config = dict(
    vocab_size=4585,
    encoder_activation='geglu',
    encoder_widths=[48, 96, 192],
    decoder_norm_position='pre',
    decoder_head_dim=32,
    decoder_connector='mlp',
    init='kaiming_normal',
    final_lr_fraction=0,
)
Rows from block 5 of the image encoder of a small image captioner, named by matrix and row number. Rows with one number belong to one channel. Each number is 128 + 32 x the weight over its row's rms, rounded and kept within 0 to 255. All counts start at 0.
After each channel's rows are labels from the 100 images, of 14976, where the channel reaches its highest value: "responds to" is what is common among them. Only what is clearly more common there than usual is listed. The data: photos with spoken descriptions (Open Images, Localized Narratives). In brackets: how many of the 100, against the usual share in percent.
# convs0: expand pointwise conv (encoder.blocks.5.convs.0.weight, 384x96x1x1), inputs 48-95
# convs2: project pointwise conv (encoder.blocks.5.convs.2.weight, 96x384x1x1, transposed), outputs 48-95

convs0.259 [ 45 115  79  92  87  80 108 113 128  76  61 173 113 123 144 141 112 123 126 114  91 131  99 172 141 160 121 169  43 113 130 159 165 145 211 115 119 182  93 111 117  94 142 106  88 141 107 135]
convs2.259 [157 111 102 176 164 123 106 121 171  91 144 152 117 113 186 148 169  76  84 101 114 154 150 174 130 151 140 154 151 113 109 174 130 124 142 117 138 105 105 119 132  61 163  68  69  97 111 134]
responds to: text has "text" (27 vs 6.6)

convs0.93 [111 174 162  37 114 138 209 101 156 170 136 174 140 104 109 112 139 149 134 116 150  94 114  76  90 155 132 132 139  71 181 178 129 134 186  98 116 124 152 124 125 148 163 102 133 156 153 129]
convs2.93 [101 130 114  89 151 170 186  93 167  69  95 119 160 190 133 132 145 124  81 113 130 132  74 153 119  96  90 178 173 170 149 154 138 105  93 199  97 164 116 125 171  81 131 111 119  68 121 132]
responds to: text has "sitting" (36 vs 14.9); text has "table" (32 vs 13.1)

convs0.116 [147 152 155 147 126 164 133 113 159  94 109 128 118 139 133 159 128  97 115 168 158 130 191 152 139 148 161 104 107 134 167 107 103 120 136  74 106 134 138 121 184 126 139  80 177 113  81  52]
convs2.116 [186 145 146 114 116 164 127 119 145  78 116 112 160 194 129 165 164 128  70 175 159  99 131 183  69  87 122 203  91  96 161 146 124 154  88  93 127 136 124 121 196  88 155 118 164 119 124  87]
responds to: text has "people" (62 vs 22); text has "standing" (50 vs 23.2); text has "sitting" (35 vs 14.9); text has "group" (25 vs 6.7)

convs0.254 [104 145 142 122 141 113 159 118 137 103 182 144 112 101  86 120  88  43 102 121 147 111 193 152 137 122 154 122 163 121 169 131 122 113  84 154 113 119 205 178 121 149 149 164 182 135 134  72]
convs2.254 [131 178 147 149 135 101 163 179 163  83 119 158 187 150 109  79 125 140  77 152 139  57 104 147 119 115 139 158 122 103 150 136 122  59  95 119  85 172 187 108  78 101 182 166 156 110 144 115]
responds to: text has "trees" (82 vs 26.9); text has "sky" (71 vs 24.3); text has "buildings" (36 vs 11); text has "poles" (29 vs 6.4)

convs0.61 [115 127 119 128 103 156 119 137 133 145 130 123 108 164 204 128 153 139 130 129 120 180 106 140 137 136 131  90 131 190 145 117 120 115 115  98  95 147 107 138 141 168  99  46  97  76  56 115]
convs2.61 [134 178 152 132 156 154 125 152 124 147  94 148  92 151 164 115 189 164 154 136 118 104 132 102 139 169 138  99 156 138 167  99  81 133 167 120 117  78 102 135 138 103  78  78  72  87 111 147]
responds to: text has "woman" (27 vs 9.2)

convs0.87 [103 119 133 108  98 104 232 117 143  87 119 101 144 145  89 154 113 111  91 132 206 121 126 123 139 136 132 155 104 131 190 160 119 122 131 201  42 155 164  83 145 133 123 121 141  73 145 134]
convs2.87 [143 139 169 127  99  84 194 179 115 139 115 105 162 142 102 126 130 148  95 130 196  72 116  98  87 198 106 155 120 128 192 127 188  78 112 122  93 146 162  98 139 139 128 123 174  92 188 142]
responds to: text has "building" (28 vs 8.7)

convs0.102 [156 140 106 134 194 120 153 155  96 122 121 125 142 132 108 123 177 126 114  87  95  82 138  76 136  92  95  44 188 121 109 105 141 151 128 132 117 125 122  87 126  79 101 160  96  99 153 155]
convs2.102 [108 131 156 111  81  79 112 122 119 160 124 107 161  92  44 152  72 102 123 159 148 125 145  51 126  67 160 144 191  77  86 166 157 109 127 142 138 156 153 134 111  89 138 147 221 144 167 161]
responds to: text has "sky" (85 vs 24.3); text has "trees" (80 vs 26.9); text has "grass" (29 vs 9.7)

convs0.68 [131 150 144 138 139 143 168 117 116  85 158 129 204  94  86 131 136  86  86 120 154 101 188 161 141  93 151 148 139 113 177 108 121 147  99 130  83 168 168 133 162 129 109 165 140 110 122  87]
convs2.68 [131 154  94 158  87 123 155 146 139 115 129 125 204 162 130  69 112 143  71 209 118  52 106 155 102 121 147 150 109 124 155 158 140  95  84 112  78 161 141 117 115 115 197 164 148 130 182 130]
responds to: text has "people" (65 vs 22); text has "sitting" (51 vs 14.9); text has "chairs" (31 vs 6.8); text has "table" (31 vs 13.1)

convs0.24 [171 157 180  93 150  99 199 136 150 147 122 110 203  63  73 213 164 137 116 121 200  65 132  81  75 117 129 153 160  93 141 120 110 109  98 166  96 131 128 138 164 152 120 132 152 106 159 127]
convs2.24 [126 126 117 150  98 145 170 114 127 133 159 113 217 162  88  87  86 144  89 193 178  92 132 157  86 121 143 149 116 104 155 177 169 109  81 113  95 196 174 127  84 160 175 168 155 158 188 132]
responds to: text has "people" (45 vs 22); text has "sitting" (36 vs 14.9)

convs0.62 [176 137 155 136 135 100 104 162 124 190 162 117 139  78 135 144 160 116 139 178 129  89 181 158 139 160 115  70 190 107 170 149 111 140 116  96 150  84 137 138 146 130 121  95 130 147 146  91]
convs2.62 [ 82 108 145 135 139 174 159 110  93 174 139 118 141 186 128  78 109 184 184 112 117 129  83  79 156 145 109  91 130 174 139 106 111 126 133 187 125 146  90 118 119 148  77 131  89 128 127 182]
responds to: text has "holding" (36 vs 16.7)

convs0.69 [131  70 125 160 129 119 139 152 110  84 122 106 116 127  92 170 110  95 152  38 166 161 158  71 147 165 152 133 146 194 110  79 177 163  64 169 129 137 114  98  49 156 109 139 109  94 150 175]
convs2.69 [154 138 144 171 128 157 196 164 148 118 135 120 166 132 170 148 143 117 171 102 105  81 177 118 149 154  85 158 111 158 164  48 101 170 127 171 122  93  87 140 122 115  66 146 128  82 101 136]
responds to: text has "road" (27 vs 8.1)

convs0.299 [165 185 113 145 108 125  94 124 152  78 139 170 160 137 180 138 171 167 134 105 132 130  72 149 107 120 131 169 129 137 137 115 106 118 127 128 131 156 158 156 106 146 134 117 119 148  73 108]
convs2.299 [152  69  96 196 118 155 102 103 142 152 178  69 124 121 164 160 115 108  98 178  80 145 117  98 133 125  67 129 105 127 123 165 164 168 123  92 129 124 118 127 110 102  90  42 142 139 141 178]
responds to: text has "grass" (25 vs 9.7)

convs0.253 [101 187 147  74  86  79 149 166 124 160 109 159 106  73 144 154 137 152 121  62 140 159 119  89 135 143 156 138 135 106 165 138 102 106 143 117 153  99 135  81 136 170 157  58 149 117  82 116]
convs2.253 [153 159 170 116  88 125 111 142 125 153  76 162 105 116 120 187 152 126 160 124 160 122 159 123  81 155 159  68 166 109 162 101  93 171 151 127 145  98 139 144 128 120  71 115 123 123  99 102]
responds to: text has "wearing" (35 vs 12.5); text has "man" (30 vs 12.1); text has "smiling" (27 vs 3.9)

convs0.320 [186  77  43 139 134  73 142  59  75 110 110  74 122 128 139 122 112 165 131 140 135 176 103  94 103 191 110 113 167 118 119 190 188 159  99 131 141 141 141  96 128 130 127 110 113 113 192 149]
convs2.320 [ 72 147  86 145 158  84 109 174 178  96 134 136  72 130 105 110  88  94 135  58 106 142 160 142 154  61 195 143  75 139 115  97 123  97 145 169 133 113 140 105  98 145 176 109 134 110  72 132]
responds to: text has "white" (40 vs 12); text has "black" (37 vs 10)

convs0.306 [129 127 167 109 193 144 117 174 126 115 166 121  90 106  78 103 119 141 156 115 142  97 140 139 122  95 187 150 130 123  78 112  45 120 134 120 173  83 102 144 107 134 166 154 139 142 149 114]
convs2.306 [108 104 119 134 192  79 160 167 100 118 161  98 128 119 104  98 123 110 177 117 166 118 171 127 137 120 150 162 132 113  54 161 132 121 127 158 179 130  93 130 121 123 161 130 146 112 163 152]
responds to: text has "sky" (90 vs 24.3); text has "trees" (68 vs 26.9); text has "buildings" (31 vs 11); text has "clouds" (26 vs 4.5)

convs0.295 [121 144  81 115 125 152 141  80 129  87 101 146 133 179 179 106  95 151 117 148  85 127  55 107 112 139 176 116  78 124 162 119 155 112 106 106  82 149 126  98 157 143  82 126 129 136 130 100]
convs2.295 [136 182 146 122 122 188 168 110 165  79 144 170 174 158 136 119 112 149 128 190 130  86  87 171  91  80  63 204 104 107 119 136 131 132 152 122 179 175 168 146 118 126 120 135 156 172 106 101]
responds to: text has "wall" (54 vs 20.4); text has "sitting" (35 vs 14.9); text has "table" (34 vs 13.1)

convs0.41 [ 92 121 127 118 171  64 222 151 116 157 118 111 143 126 106 119 108 132 143 114 106 105 105  40 165 104 144 150 103 116 132 120 136 106 112 186 120 156 116  72  96 116 102 185 126 127 203 157]
convs2.41 [146 126 126  66  68 102 122 166 138 111 140 114 165  65 163 140 115 105 174 179 126  96 102 118 100 148  68 134  84  76 175 176 109 105 162  82 131 122 142 170 122 117 157 149 139 172 148 104]
responds to: text has "man" (29 vs 12.1)

convs0.215 [185 142 133 146 117 199 136  79 131  95 162 166 144  96 141 120 165 113  95 111 154 145 154 159 132 184 124 109 203 169 201 141 116 143  91 116  80 108 182 186  94 172 137 123  82  98  90 117]
convs2.215 [125 124 181 128  89 173 120 127 115 202 147 111  91 116 141 104 102 106 169 128  98  94  98  32 161 165 108 124 109 124 124 105 107 101 168 105 106  77 156 177 106 130  81 156 151 183 153 133]
responds to: text has "people" (48 vs 22)

convs0.278 [103  66 121 108 153 170 162  68 157 105 144 118 113 124 163 121  94  80 103 156 131 129 156 142 151 205 127  94 118 109 162 137 190 125 107  99 127 179 147 144 123 162 145  89 108  87 126  63]
convs2.278 [140 141 126 102 157 126 173  91 183 131  96 121 168 182 160 147 151 137  90 157 162  76 132 124  45 173  86 100 142 100 175 179 172 154 154 106 100 166 148 131 121 142 155 102 152  88 114  75]
responds to: text has "standing" (53 vs 23.2); text has "table" (31 vs 13.1)

convs0.96 [139  78 179 126 123 131 171  79 155 118 111 136 116 146  96 134 139 137  95 188 186 109 133 125 111 199 146 125 167 125 176 224 127 139 140 153 113 103 143 115 124 112 168  99 122 110 205 138]
convs2.96 [148 148 123 118 128  74 123 121  96 195 145 158 104  90 129 101 168 127  93 129 104  89 132  74 117  95 141 147 159  57  97 153 121  85 197 113 110 107 156 176  61 125 162 156 138 153 152 149]
responds to: text has "text" (25 vs 6.6)

convs0.118 [130 128 138 131 137 152 133 205 173 108 143 160 115 100 164 126 152 116 155 132 114 157 155 154 107 139 131 116  89 127 129 133 167 145 144 109 144  38 128  85 119 136 166  44 103 133 105 128]
convs2.118 [156 136 182 158  85  77 116 208  71 179  88 156 107 103  98 145 171 134 153 132 177 106 201  97  99 144 152  92 154 117 140  79  85 151 140  88 138  70 107 161 124 125 110 159 164 161 144 105]
responds to: text has "man" (30 vs 12.1); text has "wearing" (30 vs 12.5)

convs0.174 [159 113 154 147 152 114 137 102 100 222 132 105 126 126  97 129 166 135 119 144 173 108 155 108  89 189 138  66 255 116 183 157 115 151 122 102 114 139 132 181 142 126 135  84 101 119 132 115]
convs2.174 [118 149 155  78 129  85 172 157 155 150 117 180 102  75 155 119 146 141 146 112 119  92  80  88  99 160  77 145 135 104 143 124  94  74 179 146 142 130 152 166  76 158 106 130  83 119 125 144]
responds to: text has "standing" (47 vs 23.2); text has "holding" (39 vs 16.7); text has "two" (34 vs 11.4); text has "smiling" (27 vs 3.9)

convs0.220 [106 127 129 116 127 139 198 143 105 115 118 118 125 114  66 133 159 146 150 174 217 158 151 145  99 148 139  98 121 101 168 162 120 118 160 152  91 138 156 109 167 153 124 106  88 120 163 115]
convs2.220 [145 123 151 159 103  68 155 183 126 171 159 114 128 112 131 137 125 108  99 172 193 103 104 116 124 145 145 136  90  93 135 150 137  87 112 136 104 141 179 141  99 124 135 134 160 133 175 113]
responds to: text has "wall" (48 vs 20.4); text has "sitting" (46 vs 14.9); text has "table" (45 vs 13.1); text has "chairs" (34 vs 6.8)

convs0.63 [163 129 120 139 177 177 131 165 176  52 130 103 132 145 191 139 168  96  75 108  94 123 132 153 158 113 124 172 106 168 135 124 132  48 108 104 131 156 104  88 143 136 100 117 117  92  63 129]
convs2.63 [132 174 123 189 136 144 137 168 198  92 126 113 154 146 131 146 156  81  82 173 116  99 126 158 152  59 195 159 111 111 100 140  92  72  94 132 140 122  77  92 136  92 111  62 183 101  85 130]
responds to: text has "food" (33 vs 3); text has "white" (32 vs 12); text has "plate" (31 vs 2.2); text has "which" (25 vs 9.7)

convs0.317 [162 107 104 151 211 102  85 160  90  99 160 111 118 114 115 137 173 145 149  68 164 170 118 124 129 131 132 135 152 168  79 132 122 172 138  66 166 138 101 122 134 150 131 119  43 103 170 145]
convs2.317 [149 109 146 169 111 182 126 177 157  71 105 116 109 114 152 194 160  85 154 107 122 145 162 124 142 118 116 154 159 149 130 103 125 163 127 137 169  58  72 141 170  47  78  82 105  98 121 131]
responds to: text has "road" (27 vs 8.1)

convs0.357 [100 169 207 101 152 170 119 144 160 156 138 158 119 158 111 128 195 129 150  97 178 109 178 164 132 157 136 101 166  81 194 112 129 151 166  90 138  96 169 142 144 139 161  93 109 139  92  58]
convs2.357 [151 184 185 107 125 119 136 138 123 135  82 178 115 155 105 159 135 167 176  80 172  85 157 110  84 149 135 125 171 111 153  84 103 149 158 151 154 113 147 132 103 144  93 169 129 142 136 104]
responds to: text has "wall" (45 vs 20.4); text has "holding" (41 vs 16.7); text has "wearing" (31 vs 12.5); text has "man" (29 vs 12.1)

convs0.32 [142 156 115 133 127 127 215 123 154 136 130 124 160 105 159 173 148 117  97 135 128  90 108  91 106 119 171 216  66 111 152 124 152  98 116 138  71 116 129  89  95 145 119 114 142 130 167 128]
convs2.32 [172 133 148 165  54 122  95 190 106 156 120 162 116 102 143 158 144 110 202 148 109 129 139 142 142 152 154  99  80 140 143  75  89 152 138 108 143  81 101  97  89 160  90 170 108 164 136 121]
responds to: text has "grass" (32 vs 9.7); text has "two" (30 vs 11.4)

convs0.84 [ 89  82 110  80 147 110 107 133  98 114 129 130  84 140 158  88  93 155 150 188 118 138 132 123 151 215 149  83 133 105  90 167 139 120 206 109 146 104  98 115 174  84 195 103  58 107 137 119]
convs2.84 [131 144 107 108 131 101 141 130  93 129 163 152 115 109 144  99 170 135 133 106 106 135 131 109 125 145  97 167 176  77  86 150 137 119 194  50 162 109  87 138 128  83 191 130 131 152 154 158]
responds to: text has "white" (29 vs 12)

convs0.343 [101 176 173 145 161 170 123 101 171 151 130 188 112 148  98  76  96 111 140  76 105  89 131 124 139  69 180 127 123 107 109 123  80 105 147 145 143 124 177 184  69 119 167 186 142 174 157 123]
convs2.343 [115 128 139 112 132 143 164 143 128 130  60 128 165  91 148 150 190  85  94  47 149 163 108  84 144 146 100 142 177 172 159 125 146  98 105 193 114 128  73 113 174 124  94 105 117  66  97 169]
responds to: text has "trees" (67 vs 26.9); text has "grass" (38 vs 9.7); text has "plants" (25 vs 9.9)

convs0.137 [115 142 143 145 145 178 198 111 167  88 179 112 132 150 103 150 117  90 103 159 131  52 170 109 129 121 137 131  97 113 156 114 168 101 139  91  82 122 184 128  80 161 144  88 165 145 115  96]
convs2.137 [157 150 169 134  40 125 131 184 127 141 107 166 134 102 114 156  99 118 153 158 135 112 153 123  90 179 157 139 104 114 140  79 109 148 126 124 120  85 152 114 114 133 104 173 178 167 187 106]
responds to: text has "standing" (48 vs 23.2)

convs0.10 [109  74  74 126 131 139 137  74  76  99 112 102 147 163 136 138  97 116 108 117 106 171  76  88 110 142  43  82 156 148  76 188 207 141 137 152 128 179 144  80 133 109 113 139 128 120 169 156]
convs2.10 [104  99 144 114  85  93 114 123  54 142  83 111 107  62 136 164 148 141 172 114 119 193 141  99 139 214  93 105 164 136 147 111 159 154 173  45 165 135 111 106 176 119 100 101  83 136 184 143]
responds to: text has "black" (31 vs 10)

convs0.245 [169 164 154 168 149 195 148 115 168 126 195 167 168 103 113 190 155  90 106  90 147  90 170 129 160 115 144 175 148 173 186 108  88  95  66 155  98  77 180 154 112 162  85 157 110 103  98 116]
convs2.245 [143  86  68 209 178 124  62  92  88 126 131  85 135 155 119 129 136 131 131 114 118 178 141 154 142 109 161 145 141 170  82 149 134 156 111 160 148 129  59  78 162 119 114 118  81 134 118 194]
responds to: text has "trees" (68 vs 26.9); text has "sky" (51 vs 24.3); text has "road" (35 vs 8.1); text has "buildings" (29 vs 11)

convs0.82 [206 142 122 175  81 164 126 102 158 142 153 174 152 167 114 131 122 120  88 197 149  95 145 196  81 155 133  55 121 154 136 168  90 153 130 146 113  83 166 154 183  97 164 142 123 133 119 115]
convs2.82 [106  88 101 110 146 120 113 106  28 122 132  38 125 152 113 119 121 180 154 144 141 172 119 140 142 144 126  92 137 166 106 167 160 184 130  98 121 167  70  88 190  99 135 112 107 108 151 181]
responds to: text has "sky" (53 vs 24.3)

convs0.198 [123 173 113 129  74  59  88 204 111 198  82 134 140  98 131 153 130 139 164 113 127 151 122 173  94  92 131 131 146 107 102  87 109 150 123 148 151 135 120  96 186 124 103 124 171 149  98 143]
convs2.198 [ 97 115  98  82 184 141 182 100 150 111 171 119 133 190 133  88 134 181 121  84 131 106 106 151 121  87  87 153 112 126 132 148 153 122 142 152 107 177 110 132 120 152 181 140 128 111 137 140]
responds to: text has "woman" (27 vs 9.2)

convs0.281 [156 120 130 180 171 187 128  85 131  92 226 138 131 137 103 122 119  92  79  97 113  85 162 137 147 101 120 148 156 149 113 136 120 122  48 158  94 131 133 151  89  82 112 202 109 117 104 164]
convs2.281 [137 145 155  73 139 170 102 115 176 121 165 124 131 149 120 109 110 189 101 154 145 139 105 155  66 142 178 144 122  98 153 197 101  70 135  71 112 198 186 134 113 155 166 106 160 173 154 124]
responds to: text has "trees" (68 vs 26.9); text has "grass" (34 vs 9.7); text has "plants" (34 vs 9.9)

convs0.315 [ 77 145 144  25  97  75  98 151 101 154  88 153 119 122 150 108 142 145 151 166 117 139 119 158 105 174 132  67  84  86 131 147 119 137 195 101 116 129 109 112 204  91 172  61 122 160  91 110]
convs2.315 [ 92  81  88 126 162 133 154 113 115 108 133  92 167 175 109 112 115 124  95 104 156 163 142 175 156 134 105  91 100 183 135 135 204 129  80 174  85 177 117  74 140 152 144 148 117  59 144 133]
responds to: text has "holding" (40 vs 16.7); text has "wearing" (30 vs 12.5); text has "two" (28 vs 11.4)

convs0.74 [ 94 172 149  57 123 153 170 151 147 207 103 172  84 130 132 135 143 147 177 129 135 135 109 102 120 140 143 178  93  66 144 147 110  96 217 122 129 127 107 129 129 171 160  74 137 153 105 113]
convs2.74 [144 132 131 170 155 170 157  81 155  53 158 120 130 187 124 142 147 125  97 114 103 131  62 124 156  87  70 211 148 150 122 164 130 123 118 157 124 181  94 136 139  81 130 131 129 103 130 168]
responds to: text has "wearing" (30 vs 12.5)

convs0.131 [ 92  96 159  92 145 102 143 123 128 169 103 134  92 105 140 185 152 142 134 178 149 132 105 108 117 203 164 145  96 115 143 160 135 111 196 151 115 132 100 134 154 122 135  75 117  97 145 128]
convs2.131 [158  71  87 137 131  82  86  79 103 112 108  98 115 104 153 155 134  97 115 116  96 185  72 140 139 147  74 132 167 129  90 204 140 128 171 121 152 157 108 164 147 155 142  84  71 146 106 162]
responds to: text has "text" (31 vs 6.6)

convs0.43 [ 99 109 111 113 133 119 215 131 102 146 127 112 140 107  96 174 106 124 164 137 166 124 112  39  96 157 112 156 112 103 103 152 210 124 111 129 123 168 135  54 124 178  86 123 168 109 169 128]
convs2.43 [160 153 158 121 142 137 186 166 144  55  63 129 180 121 158 173 179 129 139 104 176 111 142 152  89 160 118 137 146 155 181  95 146 154 109 110 135 150 105  64 174 156 124 163 124 109 124 118]
responds to: text has "table" (31 vs 13.1)

convs0.28 [173 134 137 153  51 131 165 125 192 125 111 172 182 136 135 178 158 105  76 144 153 105 166 136 126 120  97 139 151 181 145 117 126 126 116 200  81  76 148 123 119 110 123 137 137  89 116 134]
convs2.28 [174 160 120 143  85 116 164 141 129 119  81 165 197 135 154 158 130  63 102 130 119 113 100 126 104 168 145 150 156 173 190 102 141 117 125 134  66 109 137 143 145 139 107 139 124  90  81 121]
responds to: text has "trees" (57 vs 26.9); text has "grass" (37 vs 9.7)

convs0.30 [105 172 121  84 154 148 193  91 138 136 132 144 176 121  77 153 132 137 110 166 154  72 141 108  98 137 123 121 135  71 147 149 158 145 163 136  62 144 170 110 161 143 172 119 173 126 140 147]
convs2.30 [162 183 155 114  92 111 171 157 135 109 108 159 165 155 124 149 185 146 118 142 197  58 154 149  50 155 124 158 148 108 195  80 120 141 131  80 120 113 121 103 170 137 167 166 161 120 138 110]
responds to: text has "standing" (62 vs 23.2); text has "people" (49 vs 22); text has "table" (31 vs 13.1); text has "front" (28 vs 11.2)

convs0.335 [162  84 140 118 109 128 147 141 169  60  97 164 148 135  79 123 163  97 126 133 174 118 181 159 107 157  71  72 173 140 143 160 144 182 131 163  81  78 140 120 142  76 183 127 121 110 132 120]
convs2.335 [136 138 144 132  82 145 128 164 128 179 145 154 128 122 122 133 114 130 161 130  98  82 152  86 123 120 104 158 113 133 111  76 107 145 146 143 126  52 120 131 133 119 116 171 151 165 172 150]
responds to: text has "grass" (25 vs 9.7)

convs0.81 [ 71 121 121 103 133 191 179  76 132 132 116 107 103 172 185 110  90 153 104 157 120 140  69  56 109 130 164 178  59 101 154 135 150  70 120 117  93 154 145  80  62 200 116 136 128 156 149 132]
convs2.81 [110 146  80  96 108 141 116 144 121  80 134 157  79  96 204 119 134 113 197 131  94 159 113 165 105 152 142 137  92 133 142 114 104 151 165  84 155 169 103 162 114 181 176 111  75 135 105 103]
responds to: text has "wall" (45 vs 20.4); text has "wearing" (36 vs 12.5); text has "sitting" (33 vs 14.9); text has "front" (28 vs 11.2)

convs0.47 [136 127 134 156  19 105 126  92 133 116 105 128 162 159  93 134 128 149 114 124 182 150 176 187 105 114 157 141 111 142 192 148 115 183 114  88  74 130 145 105 172 121 164 122 189 112  86 155]
convs2.47 [129 110 101 145 106 146 138 116 132 107 159 100 172 168 131 109  90 107  57 204 123 118 101 160 117 128 132 155 108 144 176 174 172 122  96 103  58 163 174 125 119 136 178  99 119  98 116  85]
responds to: text has "people" (71 vs 22); text has "few" (34 vs 15.2); text has "group" (27 vs 6.7)

convs0.222 [133 156 184 119 143 116 164 175 132 182  97 159 156 129 137 147 255 154 135  57 157 123 140  88 123 172 137 119 173 124 164 128 110 148 177 146 110 100 151 138 108 141 165 113 135 129 108 133]
convs2.222 [144 139 159 121 134 104 142 138  96 177  99 144 106 159 106 143 175 179 176  81 179  98 151 109  84 202 116  73 193 124 160 113 118 156 151 157 131  98 148 125 101 144 102 129 102  95 165 148]
responds to: text has "standing" (50 vs 23.2); text has "wall" (44 vs 20.4); text has "holding" (40 vs 16.7); text has "wearing" (37 vs 12.5)

convs0.80 [112  79 162 122 115  91 150 117 114 121  99  80 147 167 118 155 142 130 124 113 153 159  80 113 157 150  81 180 146 157 157 190 155 119 163 141  93 212 108 147 133  60 126  75 162  85 122 158]
convs2.80 [172  98 159 106  72 124 124 100 104 175 151  91 128 109 112 166 135 120  90 185 132 124 142  68 107 163  82 145 133 116 140 172 182 146 157 108 112 105 146 173 179  77 103 114 166 139 158 142]
responds to: text has "people" (51 vs 22)

convs0.363 [129 119 111 148 115  93 100 141 158 156 147 161  60 126 172  93 133 127 172 102  61 106 127 140 152 128 104 207 125 118 100 133 120 133 179 150 137 114  94 157 105 114 143 162 155 121 111 153]
convs2.363 [117  75 144 164 140 126 121 118 126 127 138  43 122 173  61 140  87 144 130 130 168 151 201 129 160  99 129  71 132 181 136 120 144 188  82 170  99 133 121  89 128 161 119 152 138  97 165 180]
responds to: text has "grass" (65 vs 9.7); text has "trees" (57 vs 26.9); text has "sky" (50 vs 24.3); text has "ground" (28 vs 7.6)

convs0.337 [ 78 128  89 138 133 166  88 147 155  40  77 139 104 131 184  85 115 122  92 109  71 150 123 191 154 120 156  94  79 164 145 143 172 137 109  60 119 144 129  75 120 123 146  92  87 129  54 108]
convs2.337 [121 168 145 132 127 121 128 194 176  95 120 148 103 135 130 155 143 111 155  88 152 151 193 165 127 162 229 103 128 157 164  77 122 113 114 103 182  99 107  84 118 160 133  95 105 118  90  73]
responds to: text has "wall" (43 vs 20.4); text has "wearing" (36 vs 12.5)

convs0.313 [165 105 116 181 172 129 153 165 122  84 128 112 126 144 166 192 166 162 130 114 116 116  71 110 123 104 133 225 132 147 125 102 131 156 115 133 108 127  77 118 146 157  76 151  94 154 148 189]
convs2.313 [130 130 146  86 165 141 145 124 172  83 131  69 182 189 142  90 139 176  97 159 161  87 135 141 105 113 147 146 117 108 135 135 116 135 110 136 134 133  81 105 193 118 176 149 135 132 171 123]
responds to: text has "sitting" (33 vs 14.9)

convs0.133 [211 112  61 198 105  83  59 114 112 132 119 111 106 102 187 151 147 117 137  86 102 143 116 170 164 122 149 153 152 186 118 103 124 125 106 108 103 104 120 167 110 120 138 113 114 141 103 118]
convs2.133 [139 124 169 116 137 170 171  84 132 196 162  96 168 150 111  86 104 217 133 114 121  80  95  77 109 183  37 102 156 133 149 127 132 138 129 163 106 122 153 120 111 111  92 163 130 160 220 138]
responds to: text has "grass" (32 vs 9.7)

convs0.302 [200 150 119 165 144 181 116 100  98  84 119 159 140 112 137 105 189 153 122  80 113 121 135 190 128 116 176 119 149 155 109  74 115 164  79 111 108  70 125 139 127 143 115 155  73 145 127 147]
convs2.302 [205  92 110 185 184 104 121 112 138 143 163  97 116 107 180 175 184  84 128 133 115 127 142 106 157 152  59 167 171 136  93 148 146 135 154 125 196 116 100 185 119 106  67  69  97 131 111 155]
responds to: text has "grass" (34 vs 9.7)

convs0.23 [139  69  97 158 169 137  84 123 121 118 116  66  62 159 157 148 152 165 169 116 116 193 110 143 161 191 125 117 144 156 118 139 170 165 122  81 117 146  72 134 155 149 134  56  92 123 104 132]
convs2.23 [107 107  90 151 104  98 139 145 124 135 111 134 108 174  81 114 102 127 161 128 142 133 196 160 148 129 167  93 128 179 127  85 170 169 131 172  88  88 114  96 142 108 179 145 163  69 128 147]
responds to: text has "road" (31 vs 8.1)

convs0.155 [103  99  72 109 109 103 158 160 124 132 117 134 132 134 159 103 156  88 105 141 110 102 142  82 124 112 142 131  85 157 131 139 180 143 128 139  61 100 134  73 116 100 184 118 120  62 161 151]
convs2.155 [106 153 103 114 122  66 170 208 114 114  70 137 145 137 105 120 149 133 123  80 162  93 172 122 170 143 187 100 115 189 142  99 138 121  91 157  76  92  91  59 149 126 151 168 123  66 143 169]
responds to: text has "trees" (76 vs 26.9); text has "grass" (30 vs 9.7)

convs0.164 [181 116  66 159 142 145 112 109  83 142 186 100  84 200 145  84 126 134 140 144  79 127 107 188 176 142 119  74 136 173  98 145 134 124 124 155 141 129 117 137 157 103 144 126  99 101 118 148]
convs2.164 [149 129 121 163  59 126 159 150 113 121 141 135 153 150 111  89 108 136 152 155 117  98 143 125 159 130 135 115 127 165 132  97 126 145 139 191 109 128 129 117 142 137 121 197 138 150 171 167]
responds to: text has "grass" (28 vs 9.7)

convs0.239 [134  95  88 170 112  88 100 158  91 141 111  66  77 181 152 180  89 123 144 105 127 203  98 109 178 101 100 107 114 208 105 120 185 126  90  97 110 157 115  95 136 118  75  83 137 103  89 131]
convs2.239 [100 117 106 152 101 196 158 102 112  85  91  92 191 173 116 109  58 130 129 180 157 133 122 201 106 132 134 108  57 155 162 142 150 164  84 134  87 166 165 121 125 164 137 141 119 102 121  95]
responds to: text has "road" (25 vs 8.1)

convs0.185 [134 108  88  82 112 159 160  86 152 109  66  84 138 151 151 103 126 173 104 235 109 100  80 140  56  97 162 134  53 106 141 168 156 120 172  89  88 165 122  73 186 108 150 114 143 122 114 114]
convs2.185 [ 82 172  66 142 105 145 139 127 152 129 131 196 133 107 158 110 109  87 146  80 107 142 125 122 158 118 152 103  95 154 155  81 104  87  93 134 121 130 127  56  82 152 141 131 108  94  82 127]
responds to: text has "table" (35 vs 13.1)

convs0.89 [206  97 110 147 142 134 174 136  77 114 127  69 149  95 103 209 184 149 176 132 149 160 114 145 102 137 127 166 155 136 139 168 137 172  97  75 104 142  78 142 164 153 122  89  87 100 145 156]
convs2.89 [179  80 128 161 157 119 129  91  83 105 141  49 150 137  93 163 150 143 129 108 130 127 118 119 108 134  85 175 122 162 117 165 129 172 126 134 104 123  85  80 174  82 194  84 108 139 187 170]
responds to: text has "road" (28 vs 8.1); text has "building" (25 vs 8.7)